config = dict(
    encoder_arch='fnet',
    model='audio captioner',
    dataset='single notes of musical instruments (NSynth)',
    train_examples=184686,
    time_shift_ms=50,
    n_mels=64,
    hop_length=160,
    input='log_mel',
    spec_augment=True,
    win_length=400,
    tokenizer='char',
    vocab_size=37,
    encoder_norm='layernorm',
    encoder_norm_position='pre',
    encoder_activation='gelu',
    encoder_mlp_ratio=4,
    encoder_parallel_block=False,
    encoder_inner_norm=True,
    encoder_drop_path=0.05,
    encoder_patch_size=[16, 8],
    encoder_layers=8,
    encoder_width=256,
    encoder_positions='learned',
    fusion='cross_attention',
    decoder_width=128,
    decoder_layers=12,
    decoder_norm='layernorm',
    decoder_norm_position='pre',
    decoder_activation='reglu',
    decoder_mlp_ratio=2.67,
    decoder_head_dim=16,
    decoder_fused_qkv=False,
    decoder_bias='none',
    decoder_qk_norm=False,
    decoder_layer_scale_init=1.0,
    decoder_parallel_block=False,
    decoder_inner_norm=False,
    decoder_positions='rope',
    decoder_cross_attention_every=1,
    decoder_tie_embeddings=False,
    init='orthogonal',
    residual_init='none',
    optimizer='soap',
    beta2=0.99,
    lr=0.0016,
    beta1=0.9,
    shampoo_beta=0.99,
    eps=1e-08,
    precondition_frequency=32,
    max_precond_dim=1536,
    one_sided=False,
    adamw_lr_other_params=0.002,
    ema_decay=0.995,
    steps=2800,
    batch_size=64,
    epochs=1.0,
    lr_schedule='cosine',
    final_lr_fraction=0.1,
    warmup_steps=140,
    weight_decay=0.3,
    adamw_weight_decay_other_params=0,
)
Rows from block 5 of the text decoder of a small audio captioner, named by matrix and row number. Rows with one number belong to one neuron. Each number is 50 + 10 x the weight over its row's rms, rounded and kept within 0 to 99. All counts start at 0. After the name is the row's rms in percent of the matrix's.
After each neuron's rows are labels from the 100 texts, of 14976, where the neuron reaches its largest size: "fires on" is the input token at the peak. Only what is clearly more common there than usual is listed. The data: single notes of musical instruments (NSynth). In brackets: how many of the 100, against the usual share in percent.
# gate: MLP gate (decoder.blocks.5.mlp.gate.weight, 336x128), inputs 43-85
# fc1: MLP up (decoder.blocks.5.mlp.fc1.weight, 336x128), inputs 43-85
# fc2: MLP down (decoder.blocks.5.mlp.fc2.weight, 128x336, transposed), outputs 43-85

gate.37 092:60 36 43 51 59 51 71 61 43 50 51 45 62 39 43 37 61 41 45 62 53 50 49 39 31 43 45 47 48 45 40 69 29 42 61 68 41 55 53 53 64 61 47
fc1.37 091:47 35 50 43 51 50 48 72 27 40 52 50 38 52 48 63 46 40 29 52 46 59 49 50 54 31 50 23 35 68 63 59 47 63 41 59 64 42 57 54 43 56 57
fc2.37 093:39 48 49 52 41 73 47 37 61 52 43 63 28 37 59 44 55 66 51 63 50 56 50 72 36 42 42 44 67 44 61 53 46 49 54 58 31 59 53 67 58 38 47
fires on: "c" (100 vs 8.2)

gate.22 098:46 28 42 42 42 52 56 69 59 37 44 50 50 48 57 60 66 49 51 43 53 61 44 72 45 61 44 66 64 36 46 49 47 62 53 58 53 56 48 25 67 47 40
fc1.22 086:55 36 40 64 37 46 51 47 57 49 66 38 54 45 40 55 60 58 31 57 51 45 49 53 52 57 45 48 45 42 59 66 58 40 56 53 66 44 56 45 58 52 47
fc2.22 085:46 63 67 51 59 56 40 44 63 54 32 55 80 47 44 56 24 48 61 56 53 43 60 45 58 59 63 54 34 41 53 41 65 52 63 52 43 60 56 56 45 50 45
fires on: "l" (90 vs 4.8)

gate.195 101:55 59 35 65 50 51 39 54 58 64 40 55 67 38 54 51 51 60 42 40 48 43 64 68 57 45 49 53 34 44 54 66 42 45 45 27 42 81 54 33 61 62 60
fc1.195 106:46 44 59 52 50 73 47 54 60 37 56 54 65 53 58 34 55 51 29 45 49 61 60 48 42 54 51 49 58 46 34 40 73 44 45 56 60 52 52 35 38 50 48
fc2.195 102:43 42 50 57 43 37 58 48 48 63 58 59 46 48 24 62 33 48 43 39 54 59 43 58 38 65 60 26 52 37 35 57 36 49 55 37 58 60 59 54 41 65 56
fires on: "#" (70 vs 1.2)

gate.54 096:37 62 40 46 50 66 52 34 50 51 63 45 55 58 41 59 50 50 44 39 52 63 50 56 57 51 54 37 43 64 55 51 49 72 28 54 51 53 55 39 63 53 61
fc1.54 093:42 26 45 50 54 48 44 45 56 57 43 40 40 66 66 61 46 44 54 71 26 41 42 48 48 45 34 43 47 40 41 57 57 53 43 67 64 63 37 60 42 53 29
fc2.54 093:49 44 54 50 58 54 58 44 58 39 52 40 45 39 55 46 37 48 47 71 63 53 54 54 59 47 48 41 62 58 57 51 46 52 50 43 56 55 34 42 64 43 51
fires on: "5" (67 vs 2.1); "0" (31 vs 1.8)

gate.260 095:43 56 53 32 55 60 63 48 50 72 31 61 43 56 51 42 43 28 40 57 45 47 47 20 62 52 54 43 39 40 52 51 51 58 53 57 24 57 38 50 50 52 43
fc1.260 090:30 60 53 54 56 37 45 34 40 49 62 52 53 53 54 58 53 55 45 50 62 42 50 54 49 57 59 48 37 39 60 59 45 47 56 55 43 37 60 37 59 46 53
fc2.260 095:48 55 24 74 60 33 60 54 64 54 45 45 48 63 34 64 36 55 59 59 45 64 53 67 50 48 62 56 58 45 56 39 52 53 54 48 50 60 46 34 38 60 38
fires on: "l" (78 vs 4.8); "b" (15 vs 1.4); "v" (7 vs 3)

gate.172 115:66 64 48 56 56 56 47 50 48 54 50 53 66 38 66 36 56 36 37 45 36 62 50 43 56 52 51 46 43 46 52 60 60 56 46 54 27 60 50 38 56 49 62
fc1.172 106:53 50 50 58 46 61 54 52 39 45 52 42 26 48 50 61 47 69 44 58 48 57 43 48 60 58 54 61 47 37 35 56 59 32 53 54 71 25 51 53 51 47 36
fc2.172 108:35 20 44 38 46 47 54 44 61 52 52 42 52 48 49 54 31 54 44 43 49 45 50 53 55 43 58 45 62 47 44 49 41 47 38 54 73 34 67 50 47 48 43
fires on: "v" (100 vs 3)

gate.315 102:34 64 61 54 48 51 71 57 50 28 48 40 44 65 49 46 54 38 44 48 52 45 49 68 39 53 49 49 60 60 58 42 44 59 32 68 56 41 56 50 61 37 71
fc1.315 099:59 52 58 64 52 41 39 36 42 51 47 67 48 56 52 57 66 43 44 51 31 33 48 38 51 70 44 55 56 21 45 42 53 60 74 43 51 35 53 49 46 34 61
fc2.315 097:30 41 60 59 62 58 35 45 69 51 54 51 49 60 25 50 28 42 37 44 40 64 54 48 48 50 54 46 64 49 42 52 47 57 62 43 41 75 55 57 62 50 52
fires on: "," (100 vs 5.6)

gate.176 099:53 52 70 50 49 55 24 38 45 44 56 51 47 50 69 50 48 53 50 66 53 38 51 44 37 44 61 48 59 36 51 51 44 66 52 51 59 42 50 40 86 47 55
fc1.176 103:58 46 43 37 53 52 55 69 47 49 32 49 58 57 43 37 47 59 62 65 51 56 36 40 72 59 53 42 64 51 49 58 55 32 51 49 54 38 53 32 63 47 40
fc2.176 108:44 49 58 41 52 40 42 30 48 54 45 33 56 45 59 48 25 56 46 73 58 42 68 58 50 42 40 53 57 40 46 50 51 46 54 43 48 51 36 54 56 62 56
fires on: "l" (71 vs 4.8); "g" (28 vs 1.3)

gate.28 103:60 56 59 50 35 57 48 57 57 45 38 52 49 53 56 50 47 61 48 32 73 63 41 55 51 46 65 54 54 52 57 55 49 50 51 65 38 50 51 50 55 38 44
fc1.28 109:60 46 36 64 59 48 63 50 51 36 53 48 54 64 50 54 64 55 49 33 43 44 44 27 58 47 55 45 72 55 53 67 67 51 46 38 45 46 65 35 45 40 42
fc2.28 102:60 51 57 38 26 49 49 56 27 61 29 68 59 61 48 21 54 56 36 43 58 46 39 53 35 55 49 40 56 66 32 58 31 46 68 44 51 52 56 60 31 46 47
fires on: "c" (48 vs 8.2); "e" (30 vs 7.1); "s" (16 vs 3.6)

gate.147 084:39 77 58 32 36 48 38 36 55 39 48 51 28 52 54 51 30 61 37 46 49 55 60 44 25 39 63 53 46 28 54 37 50 36 47 44 52 59 55 52 61 53 50
fc1.147 083:43 57 50 50 36 57 67 41 59 54 30 48 59 57 69 40 52 50 62 48 54 46 76 58 47 63 46 47 48 46 38 52 48 41 48 53 44 40 46 56 67 50 48
fc2.147 087:62 56 63 36 48 50 58 35 53 43 50 47 47 32 38 45 55 47 29 37 54 39 42 50 41 48 61 64 60 50 42 65 64 41 64 59 42 41 61 40 40 57 70
fires on: "t" (86 vs 7.5); "u" (14 vs 1.4)

gate.284 092:53 50 65 61 49 48 40 44 35 44 46 55 39 42 39 34 42 44 28 46 51 60 47 45 73 49 60 42 47 39 58 45 62 39 27 50 41 32 40 33 52 54 36
fc1.284 099:56 54 62 48 38 27 45 54 59 46 59 56 51 33 58 67 72 56 45 47 45 59 27 72 35 53 39 60 53 57 56 51 53 45 40 64 44 58 54 42 58 24 52
fc2.284 094:38 58 36 48 65 52 57 53 33 49 55 61 60 52 51 51 55 54 65 57 77 46 59 49 67 50 44 36 40 53 54 53 44 39 50 42 54 66 32 50 49 53 47
fires on: "c" (80 vs 8.2); "a" (18 vs 3.8)

gate.97 089:44 30 50 59 50 41 55 50 48 33 53 60 53 62 53 27 61 56 32 44 44 63 51 40 45 49 65 50 47 51 39 58 46 38 62 42 42 35 48 66 65 39 51
fc1.97 098:53 46 30 49 55 50 43 55 41 37 47 50 41 53 49 42 64 32 43 44 67 43 35 66 55 54 58 56 37 41 73 70 67 62 53 47 52 61 44 46 42 43 36
fc2.97 093:35 49 58 51 33 49 55 50 56 48 39 51 52 59 33 53 35 50 40 26 54 47 61 52 51 41 71 34 61 58 57 58 46 52 62 63 57 32 50 66 50 29 75
fires on: "y" (100 vs 4.2)

gate.165 093:50 45 61 35 47 51 46 49 61 43 52 41 50 41 55 40 47 20 45 62 68 50 48 74 36 38 47 60 52 82 54 47 50 71 50 60 63 49 47 43 59 48 54
fc1.165 081:48 57 47 50 44 55 39 61 57 45 69 50 57 41 37 39 36 60 55 68 50 53 33 81 43 51 53 53 60 43 47 54 48 68 45 48 50 35 44 56 60 67 50
fc2.165 089:46 61 56 54 65 42 49 53 36 41 52 44 42 52 60 54 53 44 58 45 35 46 55 28 43 34 65 34 47 68 44 33 48 38 49 36 53 46 45 51 51 31 43
fires on: " " (53 vs 11.4); "<end>" (23 vs 2.7)

gate.25 092:61 68 49 36 57 39 39 32 60 33 60 53 40 58 43 41 57 51 63 42 42 52 45 61 55 60 51 28 52 46 54 33 38 57 51 56 40 59 39 38 68 46 63
fc1.25 095:54 52 74 47 61 33 40 37 58 38 46 49 65 56 53 58 42 51 42 55 53 50 48 42 66 45 52 59 65 46 51 44 46 62 56 62 63 40 43 57 30 44 49
fc2.25 097:52 57 55 54 23 64 59 43 62 48 66 60 59 46 53 60 61 49 64 58 61 65 39 44 52 31 39 49 57 43 36 46 59 59 50 48 37 49 54 61 54 43 55
fires on: "," (61 vs 5.6); "y" (39 vs 4.2)

gate.174 095:48 48 37 66 54 51 39 62 36 50 58 62 44 61 53 41 51 43 54 32 67 44 55 48 57 60 47 48 55 55 49 47 63 64 47 53 61 32 55 29 42 59 50
fc1.174 099:44 67 64 67 70 65 49 56 59 43 32 79 46 54 69 56 42 56 52 47 67 50 73 38 63 52 71 47 63 48 56 59 56 52 56 69 48 52 36 51 42 45 60
fc2.174 102:45 72 45 40 42 44 51 43 59 63 33 54 51 57 46 56 42 57 44 39 50 46 41 58 55 35 53 68 47 44 65 58 33 41 73 63 51 63 53 39 57 48 64
fires on: "#" (66 vs 1.2); "d" (13 vs 1.1)

gate.92 101:68 44 72 63 64 39 45 45 34 52 51 39 47 67 47 65 45 46 39 49 29 65 49 32 68 48 63 52 61 64 51 62 41 46 30 42 79 58 49 47 52 49 65
fc1.92 106:50 46 52 16 60 59 42 46 60 69 44 49 45 55 53 57 56 54 67 40 46 46 41 30 60 36 57 44 32 66 56 50 57 59 51 50 50 41 57 61 58 57 66
fc2.92 099:48 53 51 58 65 42 48 37 61 53 30 49 54 43 53 47 39 63 48 48 62 67 45 46 47 44 52 56 53 53 78 53 49 51 29 36 48 48 57 34 62 40 35
fires on: "5" (100 vs 2.1)

gate.61 107:59 47 46 69 45 50 54 57 55 38 49 47 44 49 57 51 55 56 56 44 29 56 50 52 42 64 68 51 55 43 60 46 67 49 45 39 36 46 49 64 57 56 44
fc1.61 103:33 71 46 44 53 54 58 65 54 43 62 58 48 45 38 57 66 51 68 43 50 52 40 45 38 52 24 50 43 61 41 73 23 46 44 50 43 43 66 34 42 61 60
fc2.61 098:47 55 53 33 53 32 50 59 30 58 33 44 44 40 71 49 69 47 49 43 56 56 48 42 58 33 50 59 47 54 65 36 49 50 55 48 47 51 54 32 49 34 48
fires on: "y" (100 vs 4.2)

gate.83 094:35 51 45 55 40 67 34 62 49 38 62 57 61 56 43 46 42 47 47 71 64 31 38 61 45 53 51 32 41 51 41 51 56 44 64 46 49 48 56 64 55 40 51
fc1.83 095:69 70 57 61 34 57 47 73 56 46 53 43 45 63 39 43 43 40 52 45 50 52 44 55 54 57 45 57 65 30 40 54 68 45 71 70 60 42 52 47 44 53 45
fc2.83 094:45 34 43 37 33 61 24 43 56 64 48 52 59 51 54 46 41 56 59 48 58 53 35 31 64 59 50 55 46 39 47 52 54 47 32 40 61 44 41 49 43 50 34
fires on: "c" (100 vs 8.2)

gate.105 095:60 26 56 48 37 57 37 53 61 59 47 67 36 62 45 51 42 55 47 63 53 40 50 41 32 44 46 37 45 61 57 40 55 55 50 33 69 71 52 55 34 57 63
fc1.105 101:50 29 46 36 60 30 48 49 46 44 56 53 56 69 49 64 43 51 44 48 54 70 58 35 46 45 47 49 47 50 50 44 55 59 21 57 50 46 60 75 71 33 50
fc2.105 107:58 54 57 68 60 67 35 58 40 46 65 53 60 52 58 55 49 68 58 61 42 37 42 55 53 37 52 73 58 46 54 59 56 43 58 42 47 43 58 35 37 52 43
fires on: "v" (74 vs 3)

gate.166 105:45 64 43 43 54 70 41 25 50 52 41 42 65 68 65 39 43 57 53 38 79 70 50 49 58 35 42 64 58 52 39 37 64 44 54 57 61 58 54 49 41 38 58
fc1.166 100:43 46 57 61 64 46 58 56 43 50 62 48 35 31 51 60 61 46 49 54 43 47 48 47 80 59 54 49 69 66 59 35 67 61 39 43 49 49 54 38 46 49 41
fc2.166 104:44 57 54 44 54 41 50 47 42 54 48 29 52 61 37 62 56 45 41 50 53 49 53 54 41 45 48 28 58 52 60 62 42 47 43 49 52 43 42 47 44 52 75
fires on: "f" (95 vs 0.5)

gate.112 100:55 45 48 54 57 44 38 42 46 51 54 53 52 58 56 48 61 40 48 54 53 54 57 60 29 43 40 53 52 58 65 63 43 37 39 44 27 34 43 54 45 50 54
fc1.112 099:43 57 38 46 41 51 53 33 37 55 39 47 55 44 41 50 52 52 50 52 46 53 49 34 53 44 51 50 56 55 42 59 62 64 56 56 54 78 53 44 52 50 43
fc2.112 090:64 37 50 50 65 33 43 50 57 53 33 40 47 48 45 48 34 43 60 54 56 37 41 35 30 47 58 52 51 56 48 48 65 47 34 56 55 63 64 36 60 45 43
fires on: "1" (100 vs 1.5)

gate.311 100:42 64 41 31 42 53 50 55 43 54 54 59 43 58 55 45 59 48 48 64 61 61 40 59 56 52 55 63 42 46 55 48 58 51 37 68 62 49 59 39 53 38 34
fc1.311 093:43 55 46 47 44 59 40 54 60 44 53 50 50 46 58 46 46 60 42 60 62 74 58 34 41 48 21 62 35 41 58 48 55 50 50 35 53 54 49 45 53 59 37
fc2.311 089:33 32 57 68 67 59 41 48 43 33 73 53 50 71 25 56 51 51 54 47 63 45 53 30 55 55 43 51 68 44 26 42 46 58 52 42 46 49 50 53 48 55 72
fires on: "," (90 vs 5.6); "y" (10 vs 4.2)

gate.297 093:48 47 58 51 35 53 53 60 35 48 62 40 43 41 35 52 51 65 52 63 54 37 51 43 42 64 49 63 47 43 48 46 59 48 54 44 60 46 46 47 44 63 55
fc1.297 086:40 46 51 52 46 58 68 51 56 42 52 59 51 42 55 42 72 52 50 69 38 44 54 61 48 61 44 42 38 29 43 41 52 36 37 48 49 43 38 47 80 32 48
fc2.297 089:41 53 65 43 68 37 44 37 56 36 50 67 50 36 29 49 44 26 45 57 42 63 54 43 48 51 50 57 47 61 52 53 65 53 57 55 36 27 56 60 40 59 41
fires on: "#" (55 vs 1.2); "<end>" (10 vs 2.7); "g" (8 vs 1.3)

gate.295 108:59 46 46 45 40 47 55 58 39 49 55 52 62 42 58 42 36 47 40 60 51 63 60 59 49 62 54 54 58 63 52 57 48 63 64 35 56 55 57 44 64 46 48
fc1.295 115:56 34 46 50 38 48 61 50 55 36 46 51 43 37 61 68 56 48 55 62 49 61 51 49 70 57 65 43 58 54 53 48 47 50 35 42 53 61 67 30 68 52 51
fc2.295 111:42 58 44 64 62 59 58 57 47 64 47 44 65 49 65 44 62 54 54 59 40 52 42 46 48 32 61 44 48 44 44 62 48 43 39 31 60 51 45 56 36 52 45
fires on: "5" (56 vs 2.1); " " (38 vs 11.4)

gate.282 101:63 49 69 44 48 64 49 36 43 61 61 39 52 65 56 64 39 43 47 72 41 67 50 46 49 57 55 41 46 53 47 44 55 60 47 38 48 52 62 45 45 43 53
fc1.282 116:51 54 54 59 53 75 43 37 50 67 62 53 46 74 58 64 55 54 45 67 44 60 43 50 49 49 60 53 63 55 47 65 58 62 35 52 53 48 59 50 35 35 47
fc2.282 114:40 36 53 51 65 64 39 51 51 50 46 49 47 66 42 60 40 38 23 57 60 49 54 54 43 52 45 43 55 55 53 50 56 35 28 42 53 50 34 39 55 44 55
fires on: "5" (100 vs 2.1)

gate.286 095:51 59 53 50 26 52 47 33 56 57 46 46 34 58 63 46 50 37 54 57 48 37 51 43 35 41 62 54 59 60 47 58 58 66 56 58 69 52 57 60 43 52 54
fc1.286 102:36 37 55 39 55 48 43 39 50 59 62 45 42 44 41 54 63 67 31 52 59 55 44 58 47 58 49 45 51 63 49 39 32 45 33 61 56 49 54 45 56 45 32
fc2.286 099:43 63 28 50 54 41 66 44 63 60 56 52 45 57 30 59 55 27 69 45 49 61 52 49 22 30 36 53 48 48 50 49 44 48 53 36 62 42 47 36 64 45 51
fires on: "5" (74 vs 2.1); "0" (19 vs 1.8)

gate.239 096:27 44 56 40 58 29 59 52 69 52 54 62 51 51 57 44 49 51 42 42 59 59 56 52 38 57 51 48 66 43 43 42 48 49 51 36 65 55 65 64 48 54 51
fc1.239 096:52 62 59 51 34 53 58 42 46 59 33 18 50 41 56 66 47 54 39 55 38 62 52 44 58 43 53 66 42 37 46 59 50 53 52 41 57 39 44 44 31 63 64
fc2.239 100:66 62 49 52 74 43 64 52 39 68 54 65 52 53 61 47 55 57 60 52 44 45 58 56 51 60 59 54 41 38 50 67 54 50 42 46 52 36 72 63 48 36 54
fires on: "v" (80 vs 3)

gate.207 103:67 51 43 33 53 57 36 52 60 40 48 50 65 34 58 68 30 56 52 43 41 59 42 56 42 43 56 64 28 61 71 51 48 41 56 35 45 43 52 44 57 58 39
fc1.207 103:61 61 46 51 46 65 56 48 62 34 38 68 50 50 61 65 54 67 42 53 40 32 49 45 49 45 42 52 59 46 60 52 48 21 60 45 31 63 49 58 53 42 61
fc2.207 101:69 57 62 31 53 65 64 44 64 58 54 66 51 49 39 66 55 55 71 66 47 55 49 38 44 47 50 44 72 57 38 63 66 41 50 62 29 48 40 56 51 46 33
fires on: "c" (75 vs 8.2); "g" (21 vs 1.3)

gate.220 101:51 38 51 53 46 61 48 52 47 59 63 49 41 71 42 40 40 49 45 53 58 85 58 55 48 40 41 35 58 54 52 42 50 47 56 49 33 31 48 50 43 37 34
fc1.220 093:40 38 39 51 54 46 59 55 48 47 58 56 48 48 30 59 62 70 49 54 54 48 49 53 53 53 35 56 63 63 63 41 58 51 44 47 62 67 50 53 51 52 49
fc2.220 096:52 37 56 47 47 69 41 48 49 45 48 47 67 50 38 49 57 49 49 42 40 60 54 49 53 61 61 47 43 54 52 30 45 47 76 59 63 60 44 49 38 55 24
fires on: "1" (85 vs 1.5); "<end>" (10 vs 2.7)

gate.194 094:53 49 54 34 48 51 41 59 47 41 48 38 35 52 22 46 52 58 58 41 40 48 66 45 37 61 64 42 40 33 53 55 61 63 67 47 42 49 49 40 37 51 59
fc1.194 095:45 44 55 64 44 61 32 67 50 37 63 56 51 34 62 60 62 60 43 45 74 44 42 52 56 54 32 42 49 42 47 66 49 55 39 41 42 41 50 35 28 46 61
fc2.194 091:59 47 47 38 57 69 44 52 52 65 51 64 28 45 34 46 46 44 54 57 43 40 54 43 38 51 43 46 58 44 40 67 63 66 61 66 47 46 53 46 49 58 47
fires on: " " (52 vs 11.4); "<end>" (28 vs 2.7); "f" (20 vs 0.5)

gate.308 093:44 42 32 41 53 29 38 47 61 42 48 55 53 60 48 44 44 52 63 50 44 49 30 55 68 57 60 41 56 42 55 38 70 54 45 52 38 62 55 59 38 35 46
fc1.308 102:33 53 64 52 26 42 49 48 39 36 43 40 43 66 40 58 62 54 52 46 54 35 66 45 23 49 49 39 43 54 58 60 50 50 43 41 47 47 49 52 39 53 64
fc2.308 103:50 45 45 51 63 63 41 62 41 33 56 46 59 46 48 67 60 61 56 45 48 62 57 63 54 54 52 68 53 52 64 53 72 37 61 48 56 75 55 38 64 39 40
fires on: "y" (95 vs 4.2)

gate.139 096:52 56 52 38 41 60 51 77 32 33 46 37 74 49 47 48 48 46 58 50 44 48 42 41 56 52 70 46 61 48 44 49 63 44 33 38 55 63 57 34 52 54 48
fc1.139 098:62 39 51 49 49 48 46 52 61 82 58 45 48 56 60 36 53 60 61 61 49 44 47 52 76 29 51 47 57 41 51 47 47 42 52 56 48 45 53 56 52 57 37
fc2.139 095:48 78 55 62 53 46 40 47 36 51 24 53 44 43 46 41 49 36 42 47 53 50 56 59 36 53 25 33 20 30 45 60 65 56 48 51 35 59 33 39 51 44 58
fires on: "v" (78 vs 3); "k" (14 vs 0.4)

gate.6 088:54 63 38 29 56 27 30 53 49 55 47 48 56 55 49 52 57 43 37 56 53 61 50 50 54 76 51 50 54 60 45 41 44 46 40 31 59 47 51 47 57 64 49
fc1.6 093:40 67 52 72 54 56 57 55 57 57 57 34 47 52 70 49 54 41 47 47 51 61 34 54 60 62 53 61 50 53 48 46 46 66 52 45 40 61 50 39 41 44 49
fc2.6 091:60 46 41 49 47 42 56 68 51 52 60 36 49 57 45 31 75 43 30 55 47 48 41 52 50 67 61 33 57 63 51 46 40 43 37 52 67 58 45 55 56 50 61
fires on: "," (100 vs 5.6)

gate.233 097:57 39 45 64 49 45 37 55 45 49 36 42 44 34 33 42 60 60 49 50 61 43 44 59 61 36 44 33 60 44 49 51 48 44 53 47 71 50 64 22 54 53 52
fc1.233 099:59 58 38 51 51 57 56 44 43 69 60 66 57 49 72 40 49 53 36 39 42 57 63 29 44 62 36 45 57 62 62 51 49 55 52 57 47 58 36 31 56 51 41
fc2.233 094:28 45 52 52 63 61 47 63 71 34 52 37 55 33 38 47 50 61 54 49 48 47 57 43 50 40 56 31 43 40 68 40 50 47 55 42 38 45 50 54 56 56 43
fires on: " " (81 vs 11.4); "<end>" (8 vs 2.7)

gate.274 113:59 39 60 52 50 49 48 49 56 48 63 50 40 49 62 52 60 52 53 32 73 34 44 72 44 69 45 56 56 45 36 55 36 54 48 24 43 37 32 40 46 58 43
fc1.274 102:37 62 47 41 32 51 41 61 25 49 39 55 48 52 59 43 40 48 51 55 51 60 62 39 53 34 60 49 37 68 57 51 60 64 40 77 66 48 52 51 42 39 50
fc2.274 100:51 36 55 40 51 35 53 64 48 58 46 58 42 52 55 65 48 54 59 51 57 62 32 32 54 62 59 45 39 54 53 38 54 71 43 44 49 42 45 43 55 52 39
fires on: "1" (100 vs 1.5)

gate.257 093:42 32 40 54 56 61 49 34 37 54 45 51 54 59 63 56 48 54 42 47 64 44 40 45 52 44 42 39 65 32 46 50 68 46 50 64 43 30 59 43 34 62 55
fc1.257 100:54 30 62 71 56 48 65 49 58 51 52 49 57 32 47 56 58 56 58 71 65 48 52 50 34 48 44 48 63 44 67 51 50 38 55 49 23 36 42 57 44 68 41
fc2.257 099:50 55 51 58 50 58 52 38 65 50 51 67 64 72 66 65 49 41 41 56 70 53 46 60 26 50 55 31 51 29 57 36 51 41 43 57 59 46 60 42 52 59 57
fires on: "1" (100 vs 1.5)

gate.240 091:62 32 53 81 47 43 44 41 48 41 58 36 62 44 44 45 62 38 30 53 51 61 41 50 45 58 69 51 50 51 55 40 55 35 55 44 42 50 58 68 61 52 36
fc1.240 090:64 60 53 82 64 59 37 53 63 47 63 40 57 58 47 50 35 23 43 41 53 60 34 67 46 58 54 47 65 46 37 56 74 45 58 35 46 64 53 49 36 63 61
fc2.240 085:63 48 53 51 42 37 53 34 58 48 55 51 64 68 37 46 36 52 60 70 45 56 60 50 57 62 51 58 47 43 39 37 47 53 55 49 43 43 48 66 40 56 48
fires on: "y" (100 vs 4.2)

gate.283 098:55 41 45 46 44 61 63 51 47 59 57 40 53 45 50 45 59 58 50 52 28 60 62 48 34 54 46 55 72 49 69 37 58 61 52 58 61 46 29 38 49 43 65
fc1.283 094:54 42 48 52 55 48 63 51 62 46 37 46 33 66 36 51 57 44 63 49 50 47 63 42 57 41 49 33 52 57 62 54 63 52 60 53 54 30 50 65 43 43 36
fc2.283 089:41 56 46 52 52 41 50 41 64 36 29 54 54 48 46 57 40 56 47 46 56 58 47 38 33 49 55 61 69 35 43 56 65 41 62 57 50 62 44 56 47 45 32
fires on: "l" (94 vs 4.8)

gate.168 097:50 40 48 50 60 58 51 28 37 56 67 33 46 38 39 56 64 48 56 51 59 44 65 57 50 52 59 41 55 36 35 49 57 37 44 43 70 52 49 61 61 55 54
fc1.168 097:51 35 51 49 45 64 40 50 43 52 55 52 31 58 40 52 74 33 55 44 37 44 52 44 50 56 42 52 54 84 49 39 54 45 44 55 57 52 50 51 45 62 60
fc2.168 094:49 62 47 39 54 54 65 56 44 46 59 37 54 47 48 38 43 29 51 52 37 46 54 22 46 67 60 53 45 59 46 49 59 58 55 50 57 51 25 52 39 30 70
fires on: "l" (100 vs 4.8)

gate.24 090:34 45 51 51 32 46 51 46 42 49 64 37 46 54 62 52 37 45 45 38 51 65 46 59 39 44 32 46 50 63 55 55 47 45 42 59 51 47 43 36 46 41 57
fc1.24 105:59 64 43 39 54 45 58 52 57 43 62 30 38 60 49 29 60 62 48 51 51 53 38 51 45 51 51 39 52 52 51 38 45 46 47 47 56 47 52 49 38 62 55
fc2.24 101:51 53 50 42 62 67 42 50 50 58 46 37 58 49 58 48 46 44 60 54 50 80 71 48 40 52 43 56 36 39 46 29 51 65 45 36 37 52 64 58 32 40 55
fires on: "f" (50 vs 0.5); "c" (21 vs 8.2); "a" (9 vs 3.8); "<end>" (7 vs 2.7)

gate.127 089:40 42 51 56 49 62 41 57 58 46 40 39 70 33 53 41 45 64 51 49 50 47 52 47 44 67 58 49 54 63 60 43 56 43 38 48 57 47 43 32 53 59 42
fc1.127 097:64 57 41 56 63 43 40 38 43 50 29 57 56 59 29 50 62 57 57 50 54 35 53 49 53 42 71 48 39 29 54 41 53 51 69 43 41 51 50 59 54 41 40
fc2.127 089:50 37 37 57 30 68 41 45 31 27 40 46 57 56 53 55 55 59 42 52 50 66 48 60 64 66 45 47 46 57 45 57 50 29 58 59 56 59 51 68 40 54 63
fires on: " " (95 vs 11.4)

gate.258 105:63 38 43 63 48 46 78 50 37 37 58 61 32 56 65 50 43 48 33 58 47 43 50 51 49 43 43 42 38 70 55 52 52 51 49 51 46 50 49 48 43 55 67
fc1.258 110:34 58 46 47 46 60 71 43 64 62 64 48 47 65 45 43 45 47 42 48 44 57 59 48 49 44 66 72 44 69 48 64 28 46 42 66 52 49 36 49 35 33 46
fc2.258 107:35 32 63 44 42 41 31 38 48 54 54 51 43 45 38 43 53 53 69 33 68 70 54 42 40 54 42 47 44 49 48 55 46 45 42 64 48 78 62 47 53 47 42
fires on: "c" (78 vs 8.2)